python train.py --model="image captioner" --dataset="photos with spoken descriptions (Open Images, Localized Narratives)" --train_examples=101725 --image_size=64 --crop_scale_min=0.5 --horizontal_flip=true --translate=0.12 --tokenizer="word" --vocab_size=4585 --encoder_arch="convnext" --encoder_isotropic=false --encoder_norm="rmsnorm" --encoder_activation="gelu_tanh" --encoder_mlp_ratio=2 --encoder_inner_norm=true --encoder_drop_path=0.15 --encoder_patch_size=[4, 4] --encoder_conv_stem=true --encoder_depths=[2, 3, 3] --encoder_widths=[96, 192, 384] --encoder_kernel_size=7 --fusion="cross_attention" --label_smoothing=0.1 --decoder_width=128 --decoder_layers=8 --decoder_norm="rmsnorm" --decoder_norm_position="sandwich" --decoder_activation="star_relu" --decoder_mlp_ratio=4 --decoder_head_dim=32 --decoder_fused_qkv=false --decoder_bias="all" --decoder_qk_norm=false --decoder_layer_scale_init=0.01 --decoder_parallel_block=false --decoder_inner_norm=false --decoder_positions="rope" --decoder_cross_attention_every=1 --decoder_tie_embeddings=false --init="torch_default" --residual_init="zero_last" --optimizer="normuon" --muon_scale="original" --lr=0.027 --momentum=0.9 --nesterov=true --orthogonalizer="newton_schulz_5" --adamw_lr_other_params=0.0007 --grad_clip=1.0 --steps=5600 --batch_size=64 --epochs=3.5 --lr_schedule="linear" --final_lr_fraction=0.05 --warmup_steps=160 --weight_decay=0.07 --adamw_weight_decay_other_params=0.05
Rows from block 4 of the image encoder of a small image captioner, named by matrix and row number. Rows with one number belong to one neuron. Each number is 128 + 32 x the weight over its row's rms, rounded and kept within 0 to 255. All counts start at 0.
Before each neuron's rows are labels from the 100 images, of 14976, where the neuron reaches its highest value: "strongest on" is what is common among them. Only what is clearly more common there than usual is listed. The data: photos with spoken descriptions (Open Images, Localized Narratives).
# fc1: MLP up (encoder.blocks.4.mlp.fc1.weight, 384x192), inputs 96-191
# fc2: MLP down (encoder.blocks.4.mlp.fc2.weight, 192x384, transposed), outputs 96-191

strongest on: text has "wearing"; text has "grass"
fc1.177 [105 142 135  98 146  89 149 151  87 121 189 168 100 106 193 182 150 127 102  95 130 119 132 119 149  84 194 138 135 101 152 152  56 165 142 150 118 134 109 137 155 107 138 132 157 116 114 143 148 168 141 172  85 145 109 136 131 138 107 183 100 138 144 139 139 181 140 149 126 136  98 165 123 127 120 115 187 110 127 177  98  61 114 162 132  75  58 145 181 105 125 124 152 149 154 105]
fc2.177 [ 79 132 155 186 166  86 173 131 167 188 192 133  66 162 112  91 131 135 119 140 155  49 129 103 192  90  90 162 137 152 111  81  99 120  90 122 150 111 158 134 143 169 130 171  58 146  63 152 106 155 177 123 156 118  91 127 100 103 167 100  95 170 155 175 153  84 145 152 130 141 157 109 104 134 130 170 118  79 121  91 109  96  95  96  86 106 146  64 110 140 144 143 129 116 141 104]

strongest on: text has "people"; text has "sitting"; text has "table"
fc1.52 [132 129  90  99 130 132 147 132 178 126 142 131 151 172 159 133 128 125 124 123  95 125 121 141 171 143  90  69 181 100 145 179 102 164 151 173 160 202 135  81 189  82 161  86  68 103 149 125 145 144  53 141 126 125 122  91 124  58 104  59 103 138  81 158 121 166  87 191 120 147 153 134  99 176 144 175  96 117 115 194  74 172 190 120 175  94  95 142 142 152 127 116 135 129  72 143]
fc2.52 [165 121 136 111 164 173 123 187 116  81 113 103 135 171 100 124 135 149 106 136 152 131  99 176  91 116 177 128 125 106 148 128 116 134  84  64 150  39 151 155 119  99 131 145  86 110 168 102 118 182 133  83 105 158 118 143  97 165 132 107  89 173 132 163 122  79 107 133 137 147 133 159 160 123 122  89 160  79 120  98 123 110 141  94 124 162 143  82 210 120 112 117  84 137 170 158]

strongest on: text has "wearing"; text has "holding"; text has "man"; text has "two"
fc1.55 [128 109 104  97 141 126 118 129 152  86 139 123 124 139 100 141 171 162 177 174  90 151 112  92  70 128 153 131 127 186 107 119 196 185 143 147 124 148 222 158 145 191 133  78 143 118 139 101 162 125 134 117 137 100 129 120 143 115 116 114 173 149 133 131 178 109 146 168 125 126 133 178 106 189 153 133 153  69 174 204 101 126 139 172 172 112 129 109  85 170 114 101 162  90 184 118]
fc2.55 [145 105 170 108  64 130 192 128 177 163 212 101 171  75 109 151 154 161 135 130 112 139 145 140 106 161 145 112 151 115 174 145 142  73 166 111  79  75 119 150 125  74 151 146  78 136 133 126 139 171 111 134 132 134 158 134 179 130 169  83  81 145 107 175 113 135 110 127 152 166 122 119  94 157  99 106 170 151 158 130 134 159  71 144 128 172  87 182 138 121 129 131 129 152 141  99]

strongest on: text has "table"
fc1.366 [ 91 147  86  61 132 130 145 119 186  88  92 134 180  69 144  85 141 169 118 129 167 128 122 125 109 132 105  68 112 137 117  88  23  95 157 164 145  69 128 111 102 144 146 112 130 137  98 127 153  93 110 104  44 122 129 102 158 157 112 113 154 142 136 145 168 186 172 108 138 107 154 141 148 151 148 113 152 133  72 105 100 128 132 104 149 139 113  67 121 131 151  87  97 100 108  94]
fc2.366 [117 153 108  79 166 133 109 107 187 177 112 119 127 168 113 150 140 131 120 130 125 162  91  60 147 103 116 105 144  86 108 145 118 194 138 120 136 104 125 167 119 159 169 161 160  89 153 130 129  53 157 134  96 155 126  54 107 147 163 149 133 171 168 115 104  74 117 101 101 148  91  96 126  88  83 161  83 109 181 126 184 133 112 116 178 210 134 139 120  63 144  78  98 145 136  87]

strongest on: text has "sitting"; text has "table"
fc1.207 [111 141 170  63  85 167 127 108 107 160 164  91 101 130 145 190 133 156  97 151 154 141 124  97 104 116 119  26 155 123 102  87 101 121 111 143 119 179 143 111  96  89 116 136 143 115  74 139 100 141 105 102 105 145 168 111 140  73 154 120 107 159 113 177 172 125 144  94 129 114 101 144 121 162 153 127 120 117  67 178 147 113 143 113  91 153 103 167  95 115 128  75 136 137  95 178]
fc2.207 [127  89 161  85 151 126 168 202 118 148  89 109 108 114 134 157 131 140  85 122 158  96 159  89 156 134 140 130 162 123 188 156 121 163 155 122  82  69 118 114 116 178 114 146  41  92 122 136 145 130 123 121 151 163  94 102 104 129 142 123 119 184 167 114 229 116 213 104 146 139  83 136  42 110 114  84 126 132 145 136 113 121  89 126 147 137 138  98  83 147 130 145 152  99 100 151]

strongest on: text has "sky"
fc1.322 [162 147  83  79 147 148 125  68  78 132 137 159 144 174 157  92 179  97 140 117  77 146 153 165  83  95 160  86 115  96 129  80 134 197 175 144 156 184  95 121  74 143 121 197 146 143  89 103  90 109 124  87 155 136 106 122 112  68 150 142 142  70  82 141 161  97 102 132 192 121 106 114 111 136 178  81 120  74  73 171 144 104 154 174 140 103 150 142 142 163 131 100  58 132 138 107]
fc2.322 [ 92 117 167  96 131 149 118 168 168 116 154 157 105 121 176 175  36 140  89  98 102 128 185  93 124 113 119  97 112 127 147 101 120 116 150  87 116 112 121 212  98 162 144 148 132 108  85 162 121 117 133 143 137 139  55 109 101 122 129 133 165 163 117 122 152 134 176 117 176 142 145  67 165 120 127 109 141 124  72 121 167 133  79  98 125  80  36 122 165 140  79 161 148 156 171  93]

strongest on: text has "wall"; text has "people"; text has "sitting"; text has "table"
fc1.302 [137 101  87 202 147  91 127  97 112  88  97 103 139  77 170 176  93 142  96 186 130 133 171 175  88 125 140 108 134  99 131  97 110 108 117 140 106  78 138 181  92 102 180 176 133 150 146 159  71 101 170 106 131 109 105 129 162  97 145 154 131 114 138 183  66 131 200 116 125 130 149 123 119 103  90 162 179  67 127 113 160  67 114 185 136 137  95 122 126 159  87 141 179 105 164 127]
fc2.302 [151 165 120 122 107 127 135 179 153 137 106 154 151 152 134  87 133 118 137 158 159 185  58 134 141 132  62  90  88 132 155 136  84  89 134 172 188 109 116  80  99 136 141  78 183 149 139 137  94 166 128 161 114 175  58 107 110 155 121 108 134 146 126 124 165 162  79 139 178 138 120 153 133 158 168 145 160 234 132  77 133 117 136 142  99 127 190  96 143 164 159  95 143 102 163  93]

strongest on: text has "table"; text has "sitting"; text has "people"; text has "chairs"
fc1.326 [159 153 111 112 205 105 125 151 127 134 150 138 124 150 179 143 127 116 141 118 117 183  98 138 168 141  94  97 152 143 102  76 119 143 146 113 103  94 193 129 150  51 160 172 134 206 119 135 120  68  79  86 130 137 147 177  95  85  96 101 107 117 153 124 100 151 215 102 134 172 134 190 119 153 119 176  66 106 154 184 125 145 148 149 136 108 110 157 123 129 164 129  80 112 115  89]
fc2.326 [106 128 133 166 196 125 127 215 137 136 136 128 146 128 131 190 119 103  93 110 121 128 133 122 127 121 172 144 100 133 150  92 140 188 188 112 148 103 111 125 142  80 113 127 120 108 119  81 153  92 165 107 139 113 187 113  98 117 143 117  75 201 135 131 129 106 158 188  75 151 135 114 177 147  96  94 133 167  91 110 122  81 133 116 166 113 178 172 106 178  82 122 115 138 132  45]

strongest on: text has "wearing"; text has "grass"
fc1.48 [153 163 151  89  74 178  81 131 115 129 119 114 126 100  68  82 110  59  94 149 145 154 157 169 154 126 143 127 177 125 156 132  75 139  96 118 137 158 119  95 157 117 105 111  49 134 132 187 129 161  92 159 154 143 117 164 103 101  80  84 170 143 153 169 106 113 124  97 143 161 146 134 106 134 144 163 124 108 137 164 162 121 132 183 149 107 108  92 134 127 154 134 101 131 130 114]
fc2.48 [166 140 117  96  91 158 118 171 103  80 180 144 142 125 116 137 163 159 138 187 154 164 164 119 163 142 119 123 206 108 119 121  75 121 182 215 148 131  83 183 105 149 121  91 117 135 111  88 140 166 123 143 124 153 142 151 111 146 150 131 178  78 110 193 148 147 104  75  98 134 182  80 122 101 158 127 135 103 170 159 133 135 191 145 170 106  98 120 125 123 114 174  92 116 139  93]

strongest on: text has "people"; text has "sitting"; text has "table"; text has "chairs"
fc1.21 [189 124  96 113 198 133 130 179  48 113 127 133 184 129 168 148  70 128 121 167 119 176 138 102 163 163 116 117 122 158 188 158 152 161 113 125 157  97 187 161 132 198 159 153 126 155 148 135 180 163  61 117 184 124 134 130 156 107 145 108 174  89 136 129 165 156 125  74 171 113 133 153 191 191 132  87 130 117 140 180  75 156 105 149 166 149 113 106 122 121  94 177  94 156 154 100]
fc2.21 [189 137 107 128 146 162 109 138 113 154  91  99 101 155  56 171  49 106  83 137  76 143 129 171 162 118 133  54 173 126 100 177 139 117 139 117  44 111  92 160 102 148 124 112 132 157 194 140 123 122  78  94  75  94 149 140  36 167 120 124 170 130 110  73 155 133  53 103 116 105 143 101 107  95 129 130 117  94 111 109 115 137 178 162 126  95 178 118 115 160 116 169 101 150  88 176]

strongest on: text has "wearing"; text has "man"; text has "woman"
fc1.65 [142 102 119 106 115 131 139  83 101 156 147 156 153 169  92 172 174 159 111 121 146 167 108  66 155 150 131 166 142 109 132 117  98  72 106 135 178  94 119 173 132 184  69  99 127 104 156 131 140 150 131 112 140 172 124  76  83 142 132 115 148 112 164 103 133 114 124 250 131  78  99 174 102 135  93 119  86 124 159 122 156  96  72 132 156  95 137 126 142  95 157 134 126  98 149 142]
fc2.65 [ 91  61 145 109  69  83 177 156 117 119 144 129 175  96 150  78  95 155 116 135  96 102 117 138 101 124  67 136 141 125 160 109 138 159 132 132 141 117  93 109 138 121 135 103 144 111 131 114 117 160 137 146 185 115 115 124 187 148 149 100 195 103 107 138  67 139 132 124 127  84 107 163 101 137 181 135 118  90  49  97 144 138 100 106 137 109  59 179 129 187 160 103 110 140 129 158]

strongest on: text has "holding"
fc1.279 [129  91 105 152 128 102 129 105 133  78 137 157 170 159 127 144 107  81 132 136 155 167 187 110 170 164 120  44 160 106 110  90 113 112  99  77 107 177 149  83 132 129 146 135 118 133 194 123 127 149  97 157 193 241 142  86 183 121 112 205 119 100 108 141  78 124 143 217 104 136 211 123 139 112 110 130 151 143 122 123 105 124 122 124 156  85 119 190 107 121 107 134 146 198 109  90]
fc2.279 [161 142  53 180 129 109 169 143  56 123 151 131 113 141 161 140  93  73 184 101 163  90 162 138 138 118 100 115 102 112 196 132  82  63 117 149 127 176  97 160 153  95 113 178 149 129 132 163  97 170 143  82 163  94 184 120 109 111  62 145 101 208 142 147 129 108 144  68 107 112  88  93 106 163 121 110 119 120 183 146 205 145 117 163 117 122  61 114 186 116  39 153 115 150 192  82]

strongest on: text has "sky"; text has "trees"; text has "buildings"
fc1.336 [137  74 190  92 158  87  77  99 159 151 158  65 157 136  98 122 148 115 127 152 107 100 137 154 136 141 169 128 113  61  97 169 158 223 110 134  77 182 147 156  81 191 119 120 141 157 143 149 101 101 139 144 155 166 144 117 116 107 150 103  89 123 184 176 171 129 128 162 114 177 115 106 137 207 136 117 144 110 133 138 108 166  75 173 174 108 151 112  77 113 152  86  87 223 139 168]
fc2.336 [106 166 189 141 106 157 117 134 162 111 121 110 114  89 145  88 131 118 168 193  97 136 118 149 104 167  92 160  75 130 104 113 194 121 123 115  73 159 101  70 159 155 110 134 134 127 127 119 114 111 133 144 197 172  88 111 136 127 180 171 142 152 200 106 167 172 163  80 122  95 169 107 104 131  72 126 125 148 148 117 101 183 115 133 169  56 148 136  97 132 160 101 146  99 136 155]

strongest on: text has "wearing"; text has "man"
fc1.14 [ 95  83 139  71  81 120 106 129 138 200 131 120 202 122 101 159 156  86 132 126 156 165 129 210 185 139  73 107 124 148  95 141  93 107 138 156  69 150  85 123 156 103  90 127 161  78 100 143 142 146  98 151 146 119 139 120  45 139  69 127 170 126 109 104 131  82 102 126 130 126 198  98  99 122 137 136 108 137 108 140 157 125 105 117 191 172 159  99  82 147 138 101 163 155 132 185]
fc2.14 [110 120 159 122 136 144 169 101 138 131  99 112  71 132 139 173 117 126 168 151 130 114 131  58  66  81 107  65 136 179  81 102  94 100 202 125 107  96 148 110  99 102 151 175 117 138  92 175 145 143  91 153 141  73  73 133 144 138 119  93 154  82  86 147 112  98  82  65 126 161 125 168 110  98 117 145 166 128 233 202 142 122 145 144 137 203  87  71 135 154 169  81 128 119 123 129]

strongest on: text has "wall"; text has "table"; text has "sitting"; text has "chairs"
fc1.375 [145 119 178 135  96  99 121 135 104 113 181 108 142 145 118  77 149 153 119 105  71 152  82 146 171 105 113 132  96 143 191 191 123 154 114 155 138 143 123 177  67 124  96  80 193  52 104 122 140 105 129 140 162 102 180  76 159 131 150 190 112 117 169 148  96 136 149 137 109 105 123 124 115 123 119 173 158  84  91  97 150 160 164 141  83 142  72 187 111 151  58 105 191 109 138 130]
fc2.375 [168 129 131 133 154 125 111  89 148 139 107 116 140 155 106  71 188 115  93 115 148 171 100 137  66 119 133  93 134  94 194 134 174 142 144  95  94 124 128  34 164 125 128 147 114 152 139 115 113 100  66 107 145 139 117 138  98 176 142 119 134 110 171  83 112 190  61  79 225 147 155 160  84 124 219 159 167  98 133 122 119 117 102 104 178 132  98 108 123 158 165 105 134 117 129 164]

strongest on: text has "holding"
fc1.2 [117 123 129 102 129 132 118 111 191 131 175 171  95 181 155 200  79 120 167 189 116 108 147 107 182  89 117 130 115 137 113  97 169 151 167 118 158 127  77  58 116 154 178 153  96 117 129  76 168 132 103 181  95 110  93  84 135  89 101 147  84 120 173 154 114 134 136 135 133 112 157 101 149 129 110 150 158 125 137 109 182 155 141 154 127 146 141 146 104 108 136 120  78  85 173 176]
fc2.2 [163  97 134  97 157  79 248 115 106 122 183 116 112 133 125 161  67  64 130 150 140 144 155  94  99 190  78 134 110 150 118 101  93  95 136  92 132 109 128 162 157 160 109  95 103 150 132 182 137 170 179 143 148 164 180 141  95 146 183 151 152 139  99 131  59  78  82 102  93 107 136 136 200 147 148 132 135 110 110 152  82 136 119 139 178 118 126 134 145  76 134 119 208 123 143  97]

strongest on: text has "table"
fc1.356 [119 158  97 164 131  93 143 115 159 148 126 123 103 175  94  87 126 132 146  89 114 123 155 113  72 115 139 109  40 170 154 156 151  83 103  56 161 155 187 149 125 113 172 166 157 134  82 101  95 101 104 108 135 131 132 112 136  97 116  98 146 120 166 127 143 187 137 103 178 149 133 101 137 130 136 147 153 119 116 182 158 106 170 164 116 184 128 144 103 124 188 171 108 144  42 103]
fc2.356 [ 54 135 159  66 127  93 136 110 145 132  97 134 130 151 114 128 135 169 136 112 152 161 115 133 155  82 143 130 153 118 104 158 161 176 173 104  98 103  60  99 132 123  60 130  50 119 133 160 159 172 155  81  79 162 127 141 143  71 126 153  76  56 133 181 149 184 108  35 154 137 140 126 122  97  94 112 114 131 122 102 132 137 129 175 147 142 113 153 121 139 138 157 129 162 165  81]

strongest on: text has "people"
fc1.325 [153 161 177 158 125 190 103 183 106  74  40 143 136 123 101 120 115  83 113  28  72 132 106 193 150 116 139 133 176 134 192 191 109 139 136 137 119 122 142 139 108 116 122 158 133 113 122 153  97 143  91 142 156 177 101 120  89  70  81 167 131 161 180 148 184 159  88 151 100 121  99 129 127 111 126 108 132  88  89 199 148 159 121 159 125  95 169  81 113 163  95 193 138 142 154 119]
fc2.325 [117  62 108  95 199 145  92 111 161 118 127  83 132 140 158 162 141 102 132  42 135 165 161 158 119 162 107 151 126 114 114 130 173 135  94 132 140 126 166 143 116  64 132 135 109  64 114 140 165 129 117 162 165 186  88 151 134 126 120 113 170  84  87 167 114 164  99 151 159 114 139  94 155  63 127 133 155 142 171 132 142 130 110 125 105 112 126 139 152 144 119  95 217 198  77 112]

strongest on: text has "holding"; text has "man"
fc1.328 [137 121 128 110 124 124 104 109  92 105 167  84 169 117 189 198 154  95 110  63 143 114 165 101  99 141 134 104 137 139 130  98 216 145 114 120 116 154 140 128  97 130 118 162 112 141 185 100 168 122 162 168 120 114 168 166 171  92 114 156 137 118 125 125 151 112 149 141  96 122 112 169 179 143 178 102  97 166 153 166 123  35 105 169  85 104 117 142 174 174  99 137  95 112 115 159]
fc2.328 [ 91 135 133 120 160 134 130 135 101 156 145 167 129 100 106 117 162 161  81 134 195 128 121 155  94 117 165 101 135  95 126 117 182  79 148 134 169 118  89 211 110 161 148 158 160 162 105 151 162 148 100 162 119 161 132 122 175 133  57 153 148 170  95 114 131 133 119 168 101 118 111 123 126  73 158 110 144 112 125 139  44 145 147 160 160 104 140 126 114 125 114 157 145 138 217  88]

strongest on: text has "wearing"; text has "man"; text has "smiling"; text has "woman"
fc1.88 [135 154 113 146 123 116 136  95 104  76 160 155 149 164  98 118 134 184 136 127 149 186  97  73 131 167 129 190 194 189 114 183  86  96 144 120 168 108 105 196  94 125 111  55 143 103 125 127 193 125 182  70 131 129 168 146 126 120 131 106 127 119 128 125 147 148 140 245 128 140  71 135 136 190 150 159 132 185 161 206  97 170  72 154 153  75 164 155 128 153 142 104 120 169 150 125]
fc2.88 [139 118 152 121  83 101 132 167 147 156 128  98 161 114 138 139  75 132 111  94 112 134 140 101 145 143 121 143 178  80 137  90 134  32 155 171 150  86 104 134 128 147 135  97 118 166 161 176  75 134 101  94 136 101 161 170  82 109 166 119 101  88 116 163 140 152 196 103 118 148 119 130  98  88 132 146 152 116 126 142 211 129 132 125 115 128  97 126  98 165 157 144 147  96 166 133]

strongest on: text has "holding"; text has "guitar"
fc1.297 [130 113  74  98 143 160 110 117 161  80 162  82  81 130  65 103  90 138 106  79 132 132 161 154 143 109 117  86  93 101 163 122 114 102 152  81 136 169 114 137 128 182  92 103 154 136  86 107 132 121 120 154 119 117  56  97  83 201 123  68 126 119  87 146 157 150 157 132  98 110 130 124 105 110  98 133 149 153 183 166 124 133 163 152 136 129 152  62 121 137 139 123  62  99 139 100]
fc2.297 [193  83 112 131 182 154 147  89  96  90 125 195 112 103 141 160  98 101 152  80 113 121 115 159 155 131 132 174 122 129 175 144 115 122 161 183 126 128  83 126 166 122  95  93 143 121 195 142 181  73 128 106 155 134  90 106 112 126 160 130 112 104 143 164 139 113 106 147 131  71 137 166 125  92 124  90 108 102 125  83 109 140  98 137 166 124 194 125 137 166 155 113  51 193 151 188]

strongest on: text has "wall"; text has "table"; text has "sitting"; text has "chairs"
fc1.153 [ 98 111 104 137 112 150 151 126 173  87 143  97 142 146 112 193  98 126 103 131 109 179 110 125 148  80 152 118 153 145 166 142  44 149 138 120 113  36 106 120 135 117 144 118 163 185 116 125  61 137 142 175  96 117 174 109 156 130  52 140 108 123 176 167 132 135 194 141 171 160 109 139 121 131  93 164 146 124  65 133 157 146  83 106 118 109  65 137 115 171 165 144 177 102 153 123]
fc2.153 [ 85 133 113 170 135 118 153 112  87 136 143 107 165 158  90  91 178 120  96  93 120 158  65 150 164 131 123 172 150 117 156 121 169 126 135 134  69 154  93  81 173 135 137 111 153 144 146 153 124 145 104 156 118 133 140 141 100 148  79 117  87 100 140 131 156 132 111 131  90 120 165 138 116  96 163 120 137 167 175 103  71 111 126  72 138 204  73 111  95 199 113 156 179 102  99  81]

strongest on: text has "sitting"; text has "table"; text has "man"
fc1.244 [ 96 138 146  98  87 130 126 150 162  99 124  59 140 128 117 159  66 104 141  96 125 166 143  98 104 136  98 147 118 101 156 128 139 137  90 163 113 133 105 104 133 158  94 128 167  91 124 129 115 172 121  86 168 114  90 107  74 144 139  70  90 101 133 146 179  86 156 104 123  89 127 161 112  57 168 113 128 125 120 176 154 128 132 161 168 119  77 197 104 188 122  86 198  93 119  81]
fc2.244 [155  81 197 130  91 112 128 147 105  64 149 147 144 130 122 132 148 123 138 153 135 106 141 108 134 125 105  87 150 150 144 107 114  74 124 117 203 129 117 135 109 126 155 168 187 140 120  96  82 157 120 124  63  79 159  81 117 115 116 106 159 198  69 135 156 150 147 119 121 125 117 180 128 137 163  68 104 148 138  97  94 126 144 131 176 152 120  82 139 126 128 121 131 141 152 140]

strongest on: text has "holding"
fc1.185 [162 176  65 124 104  96 108  62 159 114 119 104 139 128 127 165 175 171 167 170  76 140  72 108  97 113  98 127 137  90 103 131 170  89 106 137  97 128 161  78 166 150  85 100 104  84 131  83 150 113 206 134 135 100 121 162 137 134 108  66  81 126 157  85 158  92 112 155 146 159 146 148 164 130 166 127 112 171 162 189 109 107  93 186 153 182 105 152 148 131 180 114 149 105 132  92]
fc2.185 [164 138 128 131 119 101 128 187 144 150 161 136 151 168 147 141 139 198 128 103 116 122 171 148 183 150 148 110 137 129 114 133 123  95 104  89 105  75 130 121  82 117  99 232 161  97 105 118 118 145 155 158  95 158 126 113 149  51 196 100 113 145  76 182 101 107 118 147 164  84 129 118 136 119 152  97 167 173 131 137 155  83 128 110 174 136 115 134 114 114 100  93 152 113  93 162]

strongest on: text has "table"; text has "wall"; text has "sitting"; text has "people"
fc1.19 [148 134 156  94 114 146 138 152  95 106 120  51 170 138 160 108 104 146 169 184  58 117 129  97 123 162 118 118 132 110 115 116 140 123 116 169 108 106 168 107 182 116 115 167 171 117 142 150 145  77 108 129 126  66 139 138 127 145 187 127  86 111 126 157  56 178 137 118 134 158  81 169 184 115  64 180 199  90  98 124 159 139 147 145 125 103  80 179 121 124 124  67 117 130 128 163]
fc2.19 [120 113  71 101 116  55 100 161  90 107 163 127 134 175  78 131 109 116 122 141 172  85 104  91 118  92 119 129 168 107 186 170 158 125 152 122 159 199 136 159 112 144  93 144 143 157 183  77 135 147  78 130  84 105 193  63 161 175 153 135 157 120 206  68 156  94 129 176 118  92 129 175 156 139 148 100 165 139 121 126  78 136 134 120 140 113 155 125 115 113 123 152 171 123 130  89]

strongest on: text has "people"; text has "sitting"; text has "table"; text has "chairs"
fc1.354 [ 67 121 141 132 121  93 188 109  89 131 135 130 149 150 150 101  95 125 128 184 133 129 141 117 123 134 111 126 155 135  74 176 115 135 142 163 116  84 103  81 121  68 137 167 141 124  93  71 153 142 147 124  86  64 103 127  72 138 120 135 129 140  99 139 107  76 186 154 130 125 102  96 171 114 124 161 144 195 107  93 133  71  99 181 139 147  79 184 118 202 127 153 164  91 155 126]
fc2.354 [168 154 178 108 125  99 162 118 164 102 117 113 184 119 118 118 130 110  86 121 106 116  96 112 163  79 154  76 131 173 107  95 103 128  87 106 162 156 110  84 154  86 115 181 187 130 142 103 133  91 157 185 146 127  94 124 135 162 150  72 147  80 112 112  76 109 112 152 144 101 154  79 135 114 145  82 129 187 171 112  81 163 134 138 111 155 131  29 142 141 142 155 206 163  90 110]

strongest on: text has "wall"; text has "table"
fc1.91 [ 82  94 151 171 130 179 152 146 141  86  99  61 142  87 116  62  97 128 103 142  62 166 121 146 121 132 142 110 133 112 161 171  92 115 112 130  71 107 117 188 148 125 178 178 121 162 179 158 139 112 122  82 100 133 109  73 153 118 168 157 114 113 131 154 107  78 142 138 111 126  81 158 114 134  89 207 133  71  81 141 208 131 113 158 153 135  58 132  49 140  94 130 156 128 137 110]
fc2.91 [ 84 150 102 148 107  98  94 134 123 145 105  90 106 144 141 110 151 126 171 138 153 160  58 147 109 131  75 144 114 100  85 167 143 151 107 114 156 160 122  85  80 148 116  90 145 156 184 121 137 154 105  90 111  87 118 127 111 141 108  87 140 115 149  94 131 182 205 139 180  84 111 187 111  82 154 142 148 180 175 162 200 175 165  27 161 150  69 134  70 141 110 160 129 155 176  95]

strongest on: text has "sitting"; text has "wall"; text has "table"; text has "people"
fc1.257 [134 134 134 117 134  62 126 116 139 146 105  89 165 178 128 156 143  57 127 207  97 182 154 132 177 111 164  97 179  73 153 108 167 124 112 105 111 153 160 126 121 125 130 138 141 144  94 164 178 198 157 128 132 160 101 184  93 142 165 129  88 101 138 124 174  47 152 129 132 134  91 115 134 144 108  88 143 193 119 174  90 130 123 185 151 138  97 126 203 120 112  90 134 119 176 174]
fc2.257 [ 90  92 144 122 105 138 169 154 117 118 134 125  78 134 168 117 129 109 147 151 145  83 103 148 101 184 148 124 159 111 143 160 132  58 124 144 147 125  86 102 122 152 131 143  96 137 156 112 166 139 125 130  82 189  84 124 129 161  92 159 182  97  77  84 111  87 108 123 123  70 134  83 188 143 101  84 124 173 105 196  72 157 152 144  99 116 161 154 157 145  83 120  92 163 129 171]

strongest on: text has "table"
fc1.85 [138 168  89 139 188 137 120 184 146 126 180 126 147 156  90 177 177 134 154 138  75 158 140 160 126 154 109  71  63 136 147 110  91 114 125 137 169 103 160 116 154  84 181  99 135 145  95 132  88 148  82  88 110 142 116 153 134 177 132 101 135  55 109  96 149 141 169 118  64 156 124 130 177 177 134 190 133  75 145 159  46 127 155 140 163  66  91 168  78 103 138 136 133 142 131 147]
fc2.85 [ 98 139 140 137 156  93  96 113 140 124 123 141 120  48  82 168 111 110  90 112 128 104 123  60 123 105 141  98 165 139  93 144 110 166  92  70 139 130 128  95 180  82 122 146 121 182 169 141 105 157 133  56 186 142 172 148 100 158 164  93 109 161 140 151 117  74 159 160 199 135 147 125 117  49 159 104 147 125 156 105 122 143  75 108 102 109 167 134  84 138 181 186  95 165 188  97]

strongest on: text has "wall"; text has "table"
fc1.146 [ 94 128 176 114  76 138 139  97 138 190 169 147 125 142 131 185 141 125 138  86 208 162 128 173 127 166 105  80 130 107 112 122 132 119 153 169 134 181 159 102  77 135  38 131 128  40 127 167 133  87 135 132 133 172 173  92 115 147 148 133 107  92 138 127 141 154 153 114 112 136 145 139 100 174  95  90 176 124 112 110 132 107 192 118 142 153  98 145 146 147 129 162 144  86 129  75]
fc2.146 [110 163 142 180 200 150  34 168 133 134 124 169 110 111 130 124 162 132 128 145 145 115 116 153 182 111 121 130 176 123 102 128 135 160 164 116  93  94 113  64 131 125 158 142 159 105  97  85 175 139 156 116 127 162 130  81 174 154 155 105  94 145 165 159  99 160 137 157  82  90 118 178 135 161 152 127  82 104 184  82 128  91 168 100 108 157 119  16 124 107 132 128 172 126 164 142]

strongest on: text has "wearing"
fc1.358 [ 76 146 163 126 100 176 121 128 128  65 142 133 131  99  79 107 171 133 192  95 131  73 146 111 153 153  96 172 129  78 109 138 181  90 181 161 127 127 135 120  96  84 165 173 212  89 142 204 142  99  97 137 147 114 141 162 175 134 111 102 166 157 119 126 148  88 150 127 101 120  75 124 117 197 121 135 145 214 117 119 112 123 108 129 163 130 157 154 134 143 139 138 139 142  85 185]
fc2.358 [111 115  99  70  85 120 128 127 185 141 162 123 115  63 117  82 148 124 118  93 171 138 155  86 178 107  86  32 140 103 121 103 199 128 209 133 136 156 172 130 118 124 105  80 105 158 114 157 189  58 165 139  55 119  95  92  79 148 186  90 137  85 136 149 140 158 139 125 121 140 134 152 169 150  77 156 141  82  92 105 141 147 130 170 145 114 147 143 134 125 125 150 121 134  94 207]